Rows from block 5 of a small image classifier, named by matrix and row number. Rows with one number belong to one channel. Each number is 128 + 32 x the weight over its row's rms, rounded and kept within 0 to 255. All counts start at 0. Numbers have three digits each. After the name is the row's rms in percent of the matrix's.
After each channel's rows are labels from the 100 images, of 14848, where the channel reaches its highest value: "top examples" is what is common among them. Only what is clearly more common there than usual is listed. The data: stained colorectal tissue patches (NCT-CRC-HE-100K).
# convs0: first 3x3 conv (model.blocks.5.convs.0.weight, 112x112x3x3, standardized in use, each kernel summed), inputs 0-111
# convs1: second 3x3 conv (model.blocks.5.convs.1.weight, 112x112x3x3, standardized in use, transposed, each kernel summed), outputs 0-111

convs0.106 139:123148128123102128117114124134132231127109126130198141126135132122102128122070205236130115128149135136128129135105128096126143164125128127127133128140128139150107111112162212128124133097127210113119076114174122136136130157178131016130123128121080108125095122135116181138135034176129130110122118204122097172115128126128130127066159131120
convs1.106 169:123146000121134148148063128150131171117130137129181139154123127107137159120153179080161131127137110142138088122121190181138126098138083144155115168122114132182153101124138157119125129144138136121166129146132132136077163128099077110116141146131145000136133072120150174101164136110094142125125115180147124144121130130117145134172154114100
top examples: tissue: tumour epithelium

convs0.83 097:128098106190104128120127130128132123127137139136109139121128134132101125137117075077128172128151066128129146127129131112131122179131126128132226130127122150127109128128131128133126149128139133124255132118144158149108129119111129080129124126077132132127126126129129131185140117128118255125140091125112092128065132136122130126123125129236
convs1.83 143:140130038017124145126120147098140148130122113135099123140119017151147122123203125138163128148128138139124135068118116117096122154151128118136255132106134138131125139055131140125121120128129121021083130127130126127180138095121147112107143123126126133128130167139119150170126131121160147134128153129079193093153126126129136126127054120123
top examples: tissue: normal colon mucosa

convs0.52 079:115255162102164115158121127134139125121135162129136153175113168107117125128152150104144161128138162128119145135196119020125118123118116125125120137134111249131127129142125205143133062127113119108170101068092174130115123088122134117134164120145102129208106155156150125117128150152101116117130114133123102116085125121165122127089144131175
convs1.52 058:130150000154120131094166125143136097133125154120146116132122127122098130137133112126125144137143107155129126111066196126097091127112122138112137120166026129126125169120122015121147141123136138134032130099107103130135115180116132137187119125125127122161129140222113117120148121144180229117153122104145123127133142118134128133124147122119
top examples: tissue: mucus

convs0.95 103:127135124215114126094151130134084206130137139150142161085123099088061128111103158091129154128153094116129130122126144138152031158136144126142015135129219160121137127060122103117129101137132142093107121065129213098113124088119129156160135128153181151148192174128111113109129088123140135126110115099131140116201128162114129124106146134142
convs1.95 084:172070129152130115128095127168127126134070115133141089086125148127125124152099123121127111117147135127123151165148167129150141134167175115120059141178156120091122098128123063051117126125119128157174120126130127148066097118118126187251116133138153137131075136070145139128141130127141129074133068136136023126153128230128129098125162121106
top examples: tissue: tumour epithelium; tissue: cancer-associated stroma

convs0.77 074:126145130128059125133130139139173128126179109128121159125164152125111131149111110111127110127135083142128146126120128085038122173131095138128042132112125196146140135228194137087130124133137127134205129132115150200129119101156124114126110227134138128127116129124139140165133108139114193119141084143145107126111120109126118123127128129255
convs1.77 087:130127121071129131210110137120227127130125117127112129255132031131130133124129147129127125136109128180126114130128121127111112133140136127059139124134125131134128138077186129126122125126127129109088130126128128141132127144128120128175117141121120128128123108138128138121130130116115057129129136127236147135128124137139151125128112133123
top examples: tissue: normal colon mucosa

convs0.79 095:114184157169146103122134152129143121127120128129117129124136146090130122127190133143132114133146143130127165130120114106128105119101188129125124093131127115127235128125127119124116142102130084134137106049100126129140116122192127133115152133118170131131137156154129134131115255140195148132126130107134021117169126161115148144099206134163
convs1.79 100:126124205132126111078159132103120125118135138129122145018108126127128130137120117133117143113187142137129131128138119120084154135139181149111120134126109100114119138202142164144128130134087123193078121140147136118133121133160135222162129131112132160100118255198144111122175145143089122124144109128165140129101124114129025116124136130164
top examples: tissue: tumour epithelium

convs0.23 078:129214091133121103089102096127122098132176137107188243147127149117032154130121187126095077132121126163127127140131110101165151133131152136117096182121134154168177153232131197087144135156137191120140126120135124134139133117124122095107137120179168113119150122109066130118131067138113144124096141150107152172135127145125108123061151133121
convs1.23 057:143129148128103143130151147130085137130136162127141199166157128097119157137111140128140139123130132094097123150129202132172137104159059136098135187128098128163130121134088000117135101127163131132126108119135148119129110106127108116229103124067099106132130166182149128111095119135132064128099105121171099159139125204043138114129151171081
top examples: tissue: tumour epithelium

convs0.15 091:132115115186116127135128094125097114131139129129128127152127162127121128132134114083154145127130116134128169129126130100119089179113127126142255133128129144130124118130121122131127125123138131135255117149122158103126136116069137114129114120100148124129136123135124136139128127123125255129130083113082094128057130175128142125138098126128
convs1.15 084:144127127043123129140124146095128113128098104145027138144117000162152126103155124159155124125130131158122131134129121107102126180139125116129195120094151159124123103079136127117118115128118126051173128127125129127140121125121146095091130175128124140127117111116121126253074127140160137127126142121105208109206108107126071125124075124113
top examples: tissue: normal colon mucosa

convs0.59 082:127147127126090116137174132122135255144156115158149206125093119122159141115152123090148138126105124135129147124087162069136154135123131143145131131114199103136142151131143159111118078158147135115112135180133124128129142090112132134187137132232128128157116122090151144123125143120182177138102132211085059074116126147158117159103161146146
convs1.59 074:113122210113135151180128112121118097124121128131074171145103134133086094128128146133129090112159125117174121032117171148161131124135121119101113150114007149203120062125134151105129141124199155139226127130121115130111149103118125129101105135159109126167079173199138112130082124103119106114132117173098138150199124131088124132135177120115
top examples: tissue: tumour epithelium

convs0.42 128:128084181136139129159122173125089143125098125134161093121125091115134127125126126067189125134121248126129130128103129159140190174193129127137237128137120096164051128089129130128134123089128133058081116150115122077140129141112130128137181089146129128128116148140124127126129118131136112130117153198125132122127127127132100130047220132065
convs1.42 136:132135209023129133210134131145126132126129138132154120122143044075132131126127239140185132123138124122108126123137104129065177162124158124100131099217137119135127125142188118127146122135106120114119136130130163124135134152130117131095129170158131097128151098097129160079119126140144106173107122235182126139145141145109101119184109102085
top examples: tissue: tumour epithelium

convs0.31 124:122248102125131125109125121121123129122160116123255159128129161125085128146114148156140142131130119127128117132111129127128141092108128134122210122177129202140162111117150109126137106131126197089121129091094127123157131155105125061123141127182167122124108143128127162108138105112129132154166124128139082162073131134146191126068142128124
convs1.31 106:107106106102108141114117153138098104133139120141139136167165128133132137155133132113126198140153136148137129192135156174108199125115128129182135159159123044233136097154125143139128119125108154094149141134111149086109131171122074032192105154131125028127128043171147145124122134087134135123110128186182178124100139119122118119151183112138
top examples: tissue: tumour epithelium

convs0.5 086:127100106118165136136115183159218147128153107137187136178130121116148102129117128143134132133114092118136111119130135128092141118162084129123134134129199139122050125155144199179143139101125156059132143180203128162134111107149115182146136163147126130128109147158130126248124131120105132142115050103128054130124128106117119149149147128227
convs1.5 054:120180151122128128136129130122219115128127115124145138136124124131125135139148119131121099168115116255101125131119128128175134109141121135119125148131140124157109126091124132152133128127149131075230123119128146233133139136126157133116117199130113128121114088123122103128127135196171074140124146126124144126110118094188163204127126136227
top examples: tissue: normal colon mucosa

convs0.3 103:123064136182194146088151111128071127130234098157143132135147134046098127110118177168169089127201067127130129127118133138150111134136136139109118139121135149121128152095122165110117127030128121121118126071025135123123157062110134154168135123134176133127205154144112110137167065126139121148136141098111124168159128159122131131139103127113
convs1.3 082:161108090141119118138124162156093137127129133150134166118115128128130133140112115125125131129155121116129111131132117121177149145160128132100123160056116137130129050124089031074122108125128124127095115130135128140062101118132087124141088137092199137129133064081165111126141108135050230120107074133152064151108136184119123059131130131015
top examples: tissue: tumour epithelium

convs0.37 088:134151130112115113100127135128133198117123124128176119174151110145070130196134220128113240129090142151127119146146123085126095157115133126142082127178180111136241147115130098146131104119129183124154126057073131144138130142101131080121154131180123120139128095091102137085156122120140113166099120127145128143099138097138169120035172137135
convs1.37 083:134090085201130129095116127171125090133107091145155131099230184110133160127109103074123129131155129132124126182117092208142128123105126136110125091146219115131124104120065112128116122122127128134052106127118153112160137121104106069179158120203163025132137139160129133117150133104106129108128104145122103208176137126124148136132163146162
top examples: tissue: tumour epithelium

convs0.8 091:131114130104069127135126129145219129129196127127122171152129128118127131140128124132140116128155038129129129127125128113047083129115128127128003124124130153137146127233177130114130127123127123127212125127115136192128122128131128125127123255136129128123128121131127129157128126144124211132127115120163088150118128144126116127119139129190
convs1.8 126:131128130000130129247078153118157123132119101126127127255143000129136123128149168128130124164110123137120153092130089129114122127178135124083128093109149116128124126069146112122126116125119117082174127128128127128134127138128126117134129081124126127122128138109126133127123131099136012129126141129123165140124131125111133118127092117121
top examples: tissue: normal colon mucosa

convs0.51 095:127112119102075130132118117135226135129216127127121175160131129125130136153132128142156119128136030129128132129129125103034069135113120126124008127127126153139140129227183143121128132124129109106221125116108132197126126131127128135131128229138129128120127095129124128159128123129133201133129119129138108137126128140130114128107121129176
convs1.51 128:145132099005133132255098155118145116130114094128128125161153000128139117137140169129147128161105126119129129118132123131105107124155130125095132129125155124128126122051166170126126119125120122077047127126128131124148140138128126128135157078113128127121129135100128116121104134075132086131126144131133146135127127140125134115129081118096
top examples: tissue: normal colon mucosa

convs0.78 064:106179135123132148134117109123151150123118155090224179167123111110070126127117194199112184138112072143125124129160107050174133134156118129138164128144153233134133154127136168097125115087140140106114108086122120122106148131109120140117199129175115131247120103152111073109129102130152116144149117111142106144089145078134164147099171130148
convs1.78 033:104082174127119142102097128071127103134110118120123121161124150117106120152110127104138131113141125073137132184072131152177128127084218152175127168198142084133128073135123173132128128100180135138091120117086121105171140140125133128075103121078115076161135026099112131130145115129119041114135140126171151199092143120177124156127113181055
top examples: tissue: normal colon mucosa

convs0.29 100:131134127141072121145126113120142188140114207120131116120143109132026127122089129163113123125127161123128124135138128152131096205175130127145046173127170146130204120123128115118134119179133128057127127050156131129099124107123164141113157134184127132152123134169126117160128035125154149119065136129129236127196127090129139133103128128120
convs1.29 118:119175184146136096160140099104084159128139134121190116118121145108138126060140150137148113122139145100084131193141112129137120123202122078047116140131140135079127116135111102141119133129119132137089126134119093093151137138100163137124104093255130139139134045154088120139129109119236135119137151159141127134132116179090162149122178128083
top examples: tissue: normal colon mucosa

convs0.68 145:129149128170083130128123161148081146128172130195131255164128078076144150127086130128143081127249118128128128129114132144221094137144126146126100137124185142125121135133124107098137101096127135131115127120123128127095126085124122113129142151194189123126133153209134124111127048126119134121104110124124129066133128193127127129145162129117
convs1.68 175:168108139131097118148135149168170138127144155127179191138099146140129131141080150147124153100189132124132127151121121123163239125132108161109115171105140176071125138199144107109133153122103144087108136116129134210016119136151122116145121227156135133108086174124156107133130109129135159116150071134210094070128150129111115107126138108144
top examples: tissue: tumour epithelium

convs0.107 112:128118141139103121163128126123144150130135169139095144130116069092115138131096113149195122131142162122129139137141135140118160249165139133133159130127141117153102124079145132131128129096120123046112112089172125119125108175147141132145131117255128128122130120195120129113129083148170145147123145146126063107160129146129110147055138134111
convs1.107 115:117144153112133143185153124117118066125129121147140167011113110118125110119129220131215151120121136147142107149152109136145157155255163137041137150137110120127131104132106130146128131127118135161085136139124191097143122141133114150113107092152120129135138147193150128108112125117119116128129133217116140125171140166106074133134109145110
top examples: tissue: normal colon mucosa; tissue: tumour epithelium

convs0.92 070:130192114174087068148171194136148207123113167161155078097124131118109120154094088039133168131132182151129112119149160103134135090124154131113143129119253108134215123142123113117126099160134129089099138094203131136134136115114124123146118169184138145127103174139089104171119132177149107161136103088141107114122140143106149134082144134152
convs1.92 044:157119135104120120136121149090128182133121170134140146161177110137114079176132140128135137126167127063160133227128118143120152126129161169093104151107139108125096132168141171133148116117114130168100113131135163139157126131132136191116141144090143165113111132184142023110084117207111105108150069049205077118156138114111108099129207094164
top examples: tissue: tumour epithelium