From a checkpoint of a small image classifier: 2.29M parameters, held-out accuracy 99%.
Rows from block 5 of a small image classifier, named by matrix and row number. Rows with one number belong to one channel. Each number is 128 + 32 x the weight over its row's rms, rounded and kept within 0 to 255. All counts start at 0. Numbers have three digits each.
After each channel's rows are labels from the 100 images, of 14848, where the channel reaches its highest value: "responds to" is what is common among them. Only what is clearly more common there than usual is listed. The data: stained colorectal tissue patches (NCT-CRC-HE-100K).
# convs0: first 3x3 conv (model.blocks.5.convs.0.weight, 112x112x3x3, standardized in use, each kernel summed), inputs 0-111
# convs1: second 3x3 conv (model.blocks.5.convs.1.weight, 112x112x3x3, standardized in use, transposed, each kernel summed), outputs 0-111

convs0.94:131098137113060142115120118131153097127124181121041129137129101108079127133161107066124188138145110122136121134126145046131082132157121128131112151255138155116135132140125166184144139111134155092185128103117138129127190127149138158146134116184125141125136106151111124107126152078139117156072138134156071119055150143119164140145119130218
convs1.94:104064132159134082130188127134117137129100143128179092125120153138134120118142099110116125128107125068107168177135176113079126133042215118146124106138196126166102093127062143121127121133132112133108122133124145115220136102120137104114108090024149129119133063066123114114122128119110122142117136100151131167059125052129157154123129189163
responds to: tissue: mucus

convs0.100:127092254126127109101094147125128142130125131088119124126131145099128126139129127025106148130120104121128255140154128133122143197143202127140147125152135123128137127135128132164129166084127080054126139162130126124132121120112133125125175126169142182116153131135149128190147129109117129155136126111144145157236129114129121129102129128126
convs1.100:120129169130129125125156135118104112123142132237123123157105111087124133122134121140153129123140157133121059153128127080124137255125112140143157042066115124119127159126108113147112125129090109123116101130136118078139121121154124242151131116155140177124128128098121136119150133097137169141128130136089119113000119164093127135087130085124
responds to: tissue: smooth muscle; tissue: adipose tissue

convs0.27:124129128157075123180129120132149085130119123101126127141135173115000139129145113113123118125107124185130255126152127164125110090119182128170129110138087128111135134161123187143124126139124093068115083106168124126162144092133179156126121131131172171128220147137171130206133153112111140157171120107131148157175126129116123129163092128129
convs1.27:112136101146127137121145124129118110124145112217096126128068131139154114132176118139126144118159186109129093137128132040099145224124135137069150135064125123125123128124184076155106137127116120121179146144132096126122115149159130145139128122112146153134101111142117129255128138131163192138127133149113128060035119133074142142077127113124
responds to: tissue: adipose tissue; tissue: smooth muscle

convs0.30:131197163127121116152128110133138101122121124129117094100154117213131139108093132143169103127119137115129136108148163040119180213125124136122149118167073111112122127090150099112133182105131087110154240050051140130130116123100083142164187122101119152131119143138148122120134107074205117163161129140123100123049124152122149123103134126165
convs1.30:125093202161152103117174108134136090120113112143112065132123142117139130115118129102118125163098178254116102131165165113092140146140160122151131137156155123199093157113134104159134131132111140125186120139123141111137140130122125148098000101178128133134120073100136139100123135137068114151084139131147113171124125130134133133129097134184
responds to: tissue: smooth muscle

convs0.91:128229134165150129138136229135122181131143120167123199117114121125087129125117148066140124134139122120128130126132131128208085135130092132130255165119184209139102128113126088115149110115153186069099133143135128127128113121121121109130149121131125111132129188163131120128127084114107136114101136146114130067156128165123113123124191122122
convs1.91:130121134111064112129151135120131198131171162125112160073140117131139152109063127171137131124163122096094116103092128134161172124153141135111134148104135162098130130154119123116151151121123162079153140118113125144014111148144118137119134175158137147142116015096129128140128105144111159107176106131221119103120140255152087126131122099172
responds to: tissue: tumour epithelium

convs0.50:126078154144078164127115092139164102134135133126124119102131115142094129139224099140101163128148176135127134140097143049130122094108118129135104139166242186113185126109127078205114198111109131042144133078128123139150130112126143226120177118080145115123136126151120132118135126114181133131140141125131116143118135124104102164050111131146
convs1.50:090120250141139116109172116131118100124123086130100096142138134124118117113110093120098132120133145135182153117141111099047131155068220110115124133090102090134121134152094106176108126127120107140109117138127121073183098142121125197127100185109138168100111089097118129128156141088088127130119130090130131236073131067099091188114136149149
responds to: tissue: adipose tissue

convs0.84:127119122081094139150122188123159128147138126131127153131123124132139127133142088133150118128165050125128136127129126122094113135131117128139027121127113135154121125255148138126129133098117107078227154128147130169126128111096127127138128175091149124124125156138109131151128110123075206097132121121145109135123128133126126149149228128213
convs1.84:141123120032133135194116166108156125135125113119118130133137000128133129117123137129127127177107127124168124090146109127096119124229137142107137116143127119182128118047191127123127123130128128040179128122128106124127137160133124127121098118128128131113123160176129149115120130073137070134124157110131153127131130159119146126125048132132
responds to: tissue: normal colon mucosa

convs0.47:129189173132124134124140151128118044132152129135126126072129058059013143130148126175138178126138152133128146129172127099138156116126135133122139125131113139138034132246126156168123222130127131076111113074132129125129134116128126158119140130085148161129184175122117118167135090130132143124208119115126142131115127111135090141105120126119
convs1.47:126142167140116161019085130137089149124140137131138071173109123113137142154081094126096173130130153069115119107149050116097154126120122132123187134113109066159142131092128102140124128140124124120148129133151102113128107113116107112023149109127159121088099214073136139077131141094184132139124123099139123066138152062031136133125104157135
responds to: tissue: tumour epithelium

convs0.108:128239110138209110149126156122188104135115131118160093116151168110076128166143125129248221114134115109127183146128141112089155128095128127119127127121084120181142122117141142136144126120142146132175112124161145149153131138099126106136118123154127120153127143143083211113129060137099177121170100098088086172057126145144138109105124125168
convs1.108:129122132092110123145133146072148128129118185131000123164171083129125146157085134143142161134138103118176122117128164119094135132126094126120143141123125114167121077097117245176169125128131129105082122122106154118131134132141123109070126122134133082129134103128132103146116126086124135131124152126155172000153141108129138129130098146165
responds to: tissue: normal colon mucosa

convs0.85:127082105130095130155123126148146091136132133122132130120124124100089127130066134047154144128151090211128181108105137228132136201132145127189127139127178132125151139131131133129125116116127123104154141137143123137126131125097150109119138133128104140131106128121118143255126090123119138112117136126107024123178128133169151136170112131132
convs1.85:124120108163129121128143127137166116123128127159191134152112136140128126125199110145122141121092137097120089132125180094131130177015127127042130142146180151125122119122147149127125129116109143116086138120121100181142157104146135120175115110188123115150124150151125159255113119163057116122135126145110134117055127119154128133105134116121
responds to: tissue: adipose tissue

convs0.74:131140179148130125134130124127126153125113131134112136154108102127126126141099130000133128128119121138130148141116127088148071148171124128131098131119142157137142133122128117121129129081128130126121119075141128109184088087073127132134211127156195155141240168160131129116136141144136111131090111116149154123255130151117036129079155133129
convs1.74:152092248135128128137135128155132093130141113131131123092139120084141131120123109125142114138167129149098132120131161126143123152211134144129114122134175121118128114131131110130121127130095121137111093126138123083118124118127153255164107131176165174129123123110128097128255131138140121126137115117131059102158127210124109115121142109086
responds to: tissue: smooth muscle; tissue: normal colon mucosa

convs0.96:137255173139108137156116139134130119155116109131126151144134134142108119109040127082103115126122116114137146138101141054157067156169120127136154139140175156097214131129120107113137125192125130159101101157161127132107157131097137227143140135040089121158098136141122136153118092128092100149051100100141133142106127119120114138067134127178
convs1.96:121133112165124026019141116087115135133126170113060119133132134124082123129135130134139118122036136065169161107092110079165069105109147127125129138115058146075089185130107063109131131124120084153093116122126123116139093121116165159132120131131086131114167136111081126127143122129120078114145136118033133146070124108130118134087138111085
responds to: tissue: mucus

convs0.87:126255156127159141087103128130172129129200158127150187208139148150085129128090154146149141132099125124127179142137129139146134176142138146134188129138109130115137128140112167154128089204133139106125128100150122124152128113061125120122123126077114125148114198159127134113128088139121116121094157121123132162109126151128146120110132136095
convs1.87:122152098138084153076151127147109090128107138117189096081148127123121151136112129143133138137104106149173135100104135128180132117075036075068135112163106121134139151061100250128135131123163136102123129107128100073140073119111128121091147105113103096136131148187132159122119137127080159132147116173117101082117132067141130168124144013124
responds to: tissue: lymphocytes

convs0.65:124096099138136134114116128128128115129128127136128118133127113113120128132255130000125127132153118121129106124148131171176203130124124136147120141131139139131109130131123127144143120140132133078183138090115128128135122125149129104121118127127112143139102125129154128128130208109122137134177131145139000128144126123091130128125126117163
convs1.65:120181060156135126095133126143157153139113199134124129197147143142103123130139093132101174120177134093147147095108210130009097138082148127111127114148163117108121122150161177158143141130170130116166153120114153114167123153131126071096054127104120121141117212104102221114102139125083131123144141083138164104138151072109130150124135135172
responds to: tissue: mucus

convs0.25:122046172138129099089121113123182128128134113127127133117132084088108137129181103100137173120137107155127192110110131182118135116098117125165138164165171138125093127129128157162120144104124123099199119113014123133140205124122129089125117125072131114177130133130170142215129140126093127111158136127116047124141130130165144142102119130248
convs1.25:095123080152135079125133129141159145129120156170076132111115135135141117109185074129119132118100113081189124169121086119087143199000214108114129104093186139135110077126110177109130130123135130119186128133122141134124120123133132102100144123139130136133113122089091126189118135138105134124132127120150151195036135074110151134107123163178
responds to: tissue: adipose tissue

convs0.58:128255135102136131193134147126141097138110127128115130138150139147070119128134089000128151142143110136129132113126123091106078145135186127115077129143176145129130129125123162124131139078125125097123141178229127140106173131100133132128121126217028136164103127152120122146131100129117140136114149113138103113088135122150144144121133132128
convs1.58:122112105143133056173145098044151201139085138131156109129120122132115133115150131140136122129116107046143155135088119130126088119137127114099041109064228172063059167124110183132148129119116120168109126136094133150133149122119153160115120133156109131138149067159074090160126116130132129121122136071043124142162127115111192138117154110154
responds to: tissue: cancer-associated stroma

convs0.80:135170118161103137153190108134118127126099169129109171073119077144062161123146065154134080126102166123139109142161137108115116168168127131144074121128159115130127126111136145144117170033145114131164166106156160120139139128207133146126165122224124137119151122124167123138127147141196159171182102183118032132206137111123081138130110139130
convs1.80:123103142118160134123105093120143076118127114116172087112159134119141112117118148099130138140107180205144103195173103135091115122148139117145125129044148121109143216130120023129114137138103135199126111140135117140110132127123115144192151171146121134136109106000156054137131142097125199128126131170099123128156121143151089132141111097117
responds to: tissue: tumour epithelium

convs0.97:128229130124160129090121150128074109128207106132119176110127107115083128143171165123204124128111096129128137124117129114253127144113128151139241141117111221135110125241093134141127131128150154111114128107111126134134115118122126097127121143124153106128169231128121124137126155120117111132107134115132121130136157134125096125116111126134
convs1.97:132141122127019133093155175121049204135174108125114147117151116131147137124075105142119213115135142067101127090138108113183170127134128139096220133179140126157135145134048153114143127120108135029053127119124138139120118117154125126141140166112150139119148111122129111119124060138130077122130116136161154098113150146143075111123127139177
responds to: tissue: tumour epithelium

convs0.67:124087130174109117167111190126120167137155128141139255135111138103074143198094159110117106132114147120128128128129120141136115180200121130160088172148110194146150120196133154116130106088132132091116115123157119113120123089127129112110127125191137121134116139159120111124136127121112169105123156167143255129137136110134094130066126136144
convs1.67:153243141148107126159121143130143216131206176127124175109137112108104131187065190139155137118192103150137130200095124121122120114143132136084140131091174141113132152136128106132128129117136128134119121112130122110138111113133133141182139138112130133124170163122125055131166101055115094122148116128156072126146118255118147134126130138110
responds to: tissue: normal colon mucosa

convs0.76:128133109122128143051124211125147073121148153156171127139207131144122143146120181177142164130072144125127140192121128119130061158241127128108144159192129045141089137097137109131113134100128131151123119106159116132145152130172119127128137127159139114124130129115116136065130138171118118102146100168127117204058112131157186130053118128113
convs1.76:128112062118139119016137143164183103129111116144121117153149133101140177154133105098128127118150123186126149211138133161121126132143087135108129102155108072165136135113042174152122111126129063123141100130126159111162127089108101128161130086177117004120210147178119142065156143127157139132122124118081119125129125126148127095133129099160
responds to: tissue: smooth muscle

convs0.14:131241114146150126109095123130153165125152127132156179108118119097115143098200135089188134131096166142128152126106131000135152125145105133121123152135146208104186186084126112155149061137102148064141107102099145126117122096148166108152140136108110148166147141202152134125129164141143161129100095105107136123097135125137165151124115132133
convs1.14:128154063135120132124137120189118104145124130140126146111136131085077144148119115113124167135237134058109129169107147120159114134104142133113131166254146132059125108125088103079132137108158142153158100097090135133132115133119133114155063015160126125152116179185131172152138114128187128103140082097157085143123135127125125120124124125080
responds to: tissue: tumour epithelium

convs0.35:120099092161091177165157161130105099132225113135137186152162084080165150170218156081196173106056188132136166128123136105116080114168138141136085128122136098115110125137129182157159112129111126108149147051212132124114132107108149183139136143099130089118124131131134134177128198118160132143102124114115102156132114145129126112183094131127
convs1.35:140140187133130122113163122208112124128123140117181151059152143130129119109128117123119120118072110172015122123118124135108134124073119125096128154176118136108131104122110174114132129126174128132130125123130125129146133133128122110184120164164142125133110040131122164119121119050032083100130114101069114035120135069158118130123149050089
responds to: tissue: adipose tissue

convs0.11:127069195176082109115131167127148093127113139140117070079102116128120135138116103097138170136121099128128129154139154158125101139098131132125120130138100113144142161123135138162131145146127124093152121049037127137131112146110168127151160126247166125154166124118142136138125149118153126255128107128129143121224123152126154124109154134192
convs1.11:112088129145131105128144126177093039129132116140125072190162132133141107114171074091116145136074138130106109138129099095129135152119244134106110078097178086081106086130119089169113119128090120128155115133122081128144143133132147196105130167120164169126117109211114123142137142118122151142112142120146131252056126130106140162119124119128
responds to: tissue: smooth muscle

convs0.2:128161159122139123117118176123141053126136132122134123174213139102059126138126176189140238124103178127127162154132119085130130104095145119126169133130108135146137136124120129132131145137120146091093131092021090133155107113132120214124131132127183134126168113107114125122144138162108125130175136127140137244118129129127197125087171126159
convs1.2:130141079137118175007132133215092126125135129138183136211102154114134136169124133121127125122145127144153133161106061123139184132073110152175135122188110078131138138127035144128126125133141073116127130120141125106137115113127121115061126153121146104123132117124144105076140137158117152133129115142133106157091176052044131147130092068142
responds to: tissue: tumour epithelium

convs0.45:127087114126117135099123116129132164131136130125134129130141175103164135128117133127124135128127132123128125129124123113120130137129130128123217128154144125133126127114147177146128129124121134139199106075148151129128135120131132146134100128120223121126138126114115126089124113127132233116123130123170163169000117170136181117113130127129
convs1.45:127109179071129132129137126139122196124090099077119106095108120183136137096137124160122133117132137097071135095128134138148129077163121080096116180108115170102127109128084139120121121130123109097137159134131096123076104126128114000163115104132062116123115122142135138113000131137130066128122129150100158127160106122128079122141124126102
responds to: tissue: tumour epithelium; tissue: normal colon mucosa

convs0.93:134251127120135123135131149128131228129194124187118251115129126164153133135115127099178119128169204145128138128111130133137104222122148149116121129102212147141134135115134160124135124163135136091134089094108140129123124126123134107197118140141117106120116140118143130178130106145154141126124134211132094133101127159150114126078164133113
convs1.93:118100076136116139143121120073089144118136189117119130055106131132129159096098192146148165084157153153156098133131158136131152100199082105165126210089153145106140202161169134110162137123119147184110150127130161114074132119130122131122126123172078108137127206113155178138132139090034135119174101123101124057133127148153082078138140156107
responds to: tissue: tumour epithelium

convs0.105:126132133122131139239109154105124078128137121106115137127107087123127130154109148074148111126137110175140251134118131158129128159183141147190109160121197167129133136139128129179095134079128125146110128076095154109108143131087130118140145103136126165129213107139127131067173083114130174140078118153176173191175127147146090127113191136141
convs1.105:145124133137129106130127139162147139135127128243132146116130125073136154111115150126180113131129127136119107132127085103108107255152086123035137101149177120088128133118140120126134119125132120139119072123129217113117118110130139136157129093185190137140188108065120158185112129117132114121128119146132035129151123185118117094105122155123
responds to: tissue: smooth muscle

convs0.43:124173134122122132149140148148191136116143079142189228126131128137079133107087152142105171129129126230125186137111133080079187090093114128103075121165136127129082132083181198128108129101132140123111136103068126160177126147130128103152105124108098109127110173128184097219130094143091115114153077174125071131141128117129137111141138127136
convs1.43:126075094127146132111142121134248159127128147137194103182118127127122112122126121113130117135098138125138112088123133123121128130085116094167132123069120160147122117123184070127131131114131145129109129135131168229109170134117137123152093138039109025132123118076115215217118146121083133125128127136115139125088112118142132112131120053116
responds to: tissue: tumour epithelium

convs0.86:126156127127138127141125144137183136131138132128169117121125133122122138151123155070226227127146241134128133136138123094121169129110134128133227124165118153131160127148167063130129120112125166099102108097105123110168123154092108078120124141150132128129127115121119127141126200103189152136125135137134128091084129216128167124061216128122
convs1.86:132112141129122132125124133175084132125136171166171151051124131134145095137108137120129223113190132091107124087129129156143223172097161151142131143107123084126138079169126119130129133129141134152157135129140159071107120144134109148152184126110255103108118118130163101106154127107099091124137103183132117114229139097112123100141166125137
responds to: tissue: tumour epithelium

convs0.16:128072145170071156153128146122150178129139120142127088087126109111132128138150129187100125144115125131134106134117139042134102156118113131128084126119221146126174131126135116130127132144108118022129125019079129127127136138090141221128200144116140140144136108171131130168131189114187117218121117107130104128178137126131133148137132132172
convs1.16:098135214149137104136132124113090127126126067122135085084128151124103108087125110121119096119088139135147130122141163122108124139093255113149120053090162119125121157135078124124117132127143124130107128137131092096165134143135135177103086135159140136144143100128124142125133116092144140114131134153174135154039120101098121138123130147191
responds to: tissue: smooth muscle

convs0.10:132162114111202136174143120128135150149155166133133193140128124164082143125164116176140103133116169148135163120110120111152106167119181135137077194128098165131130136096114202115135192140135088158111126043199126120106122107179163080121155115255126142157139120111174134167126130141193155134128108133126116127157119132146129116103111148131
convs1.10:121084145128159168126134090120075113111167113123164095111135127136139122141138152132137081160110130142121085072119133114107112115255093136186131131091129192143136172155114157135126143135164130178121125154129113085147133124125161148098164109143136132163148163141115116130152125174156149140132147151064083139131123141180123120138142134056
responds to: tissue: lymphocytes

convs0.12:128107171067108134141128116128112130126125125127234101124145188136059133130119226129125097136113109132150130124140126134128178172141129137136128126125125019124105130103132112118173101140144133109129103122060127123132142089124150116156134124134208122122138131128099144111255099172127116142123124125147141147105125124129157126077145130119
convs1.12:123148123123129127129115179138128130131123110138209146141118134123131131166140124092123129132014104146131123146158137123064128148135112130163129138119132060211133187114155108128122002131119111104129114135126128128212131125132114109109127131118172086130157124096137161154071142127143176132000128130136123134118121134127131125135111131108
responds to: tissue: smooth muscle; tissue: debris

convs0.24:125116121083074124141104122128118127129177177112013230167146120167021127128124129076152105124115116152126137136183121139156195135146127169120120158127125137111141132169120120144145127172144119117170099091079133123136105093135139103116122144111144135155127120122121099213128142133125156095113105111123255149165114137132132127107168129102
convs1.24:128139140130118129125073128123083133129148214124116203105111127101136131140118157129145103130172123080030159255119084129143126129119086125178127139046118112082145144159084101150141131134110136144074103135138129145136120117118163093151124139052138140126128118106123080131148120229054158129133127092129111120166143127149150162122109126115
responds to: tissue: tumour epithelium

convs0.22:126206150127201130068136115109143104126145112127192152140131200133070127136088140170109245122130157132130135127105128050137160120072117125133151119177104190129098122151139087144129121170134224098138118126156118127157111126114123137128103135132153119137164229138122170094124069127129132136105117138126149176106127156136096133074140120146
convs1.22:121212146132068140096129149143105174138144138131133132072156124125142158105000112136116141139096054060142131125140138126129147129112118110135133125123125127193131127080107143122165116117124137041182128123127134125078099173133115116113110133111128116129123208132139191126126111128149175133123104124214109081134132024127111099128125134120
responds to: tissue: tumour epithelium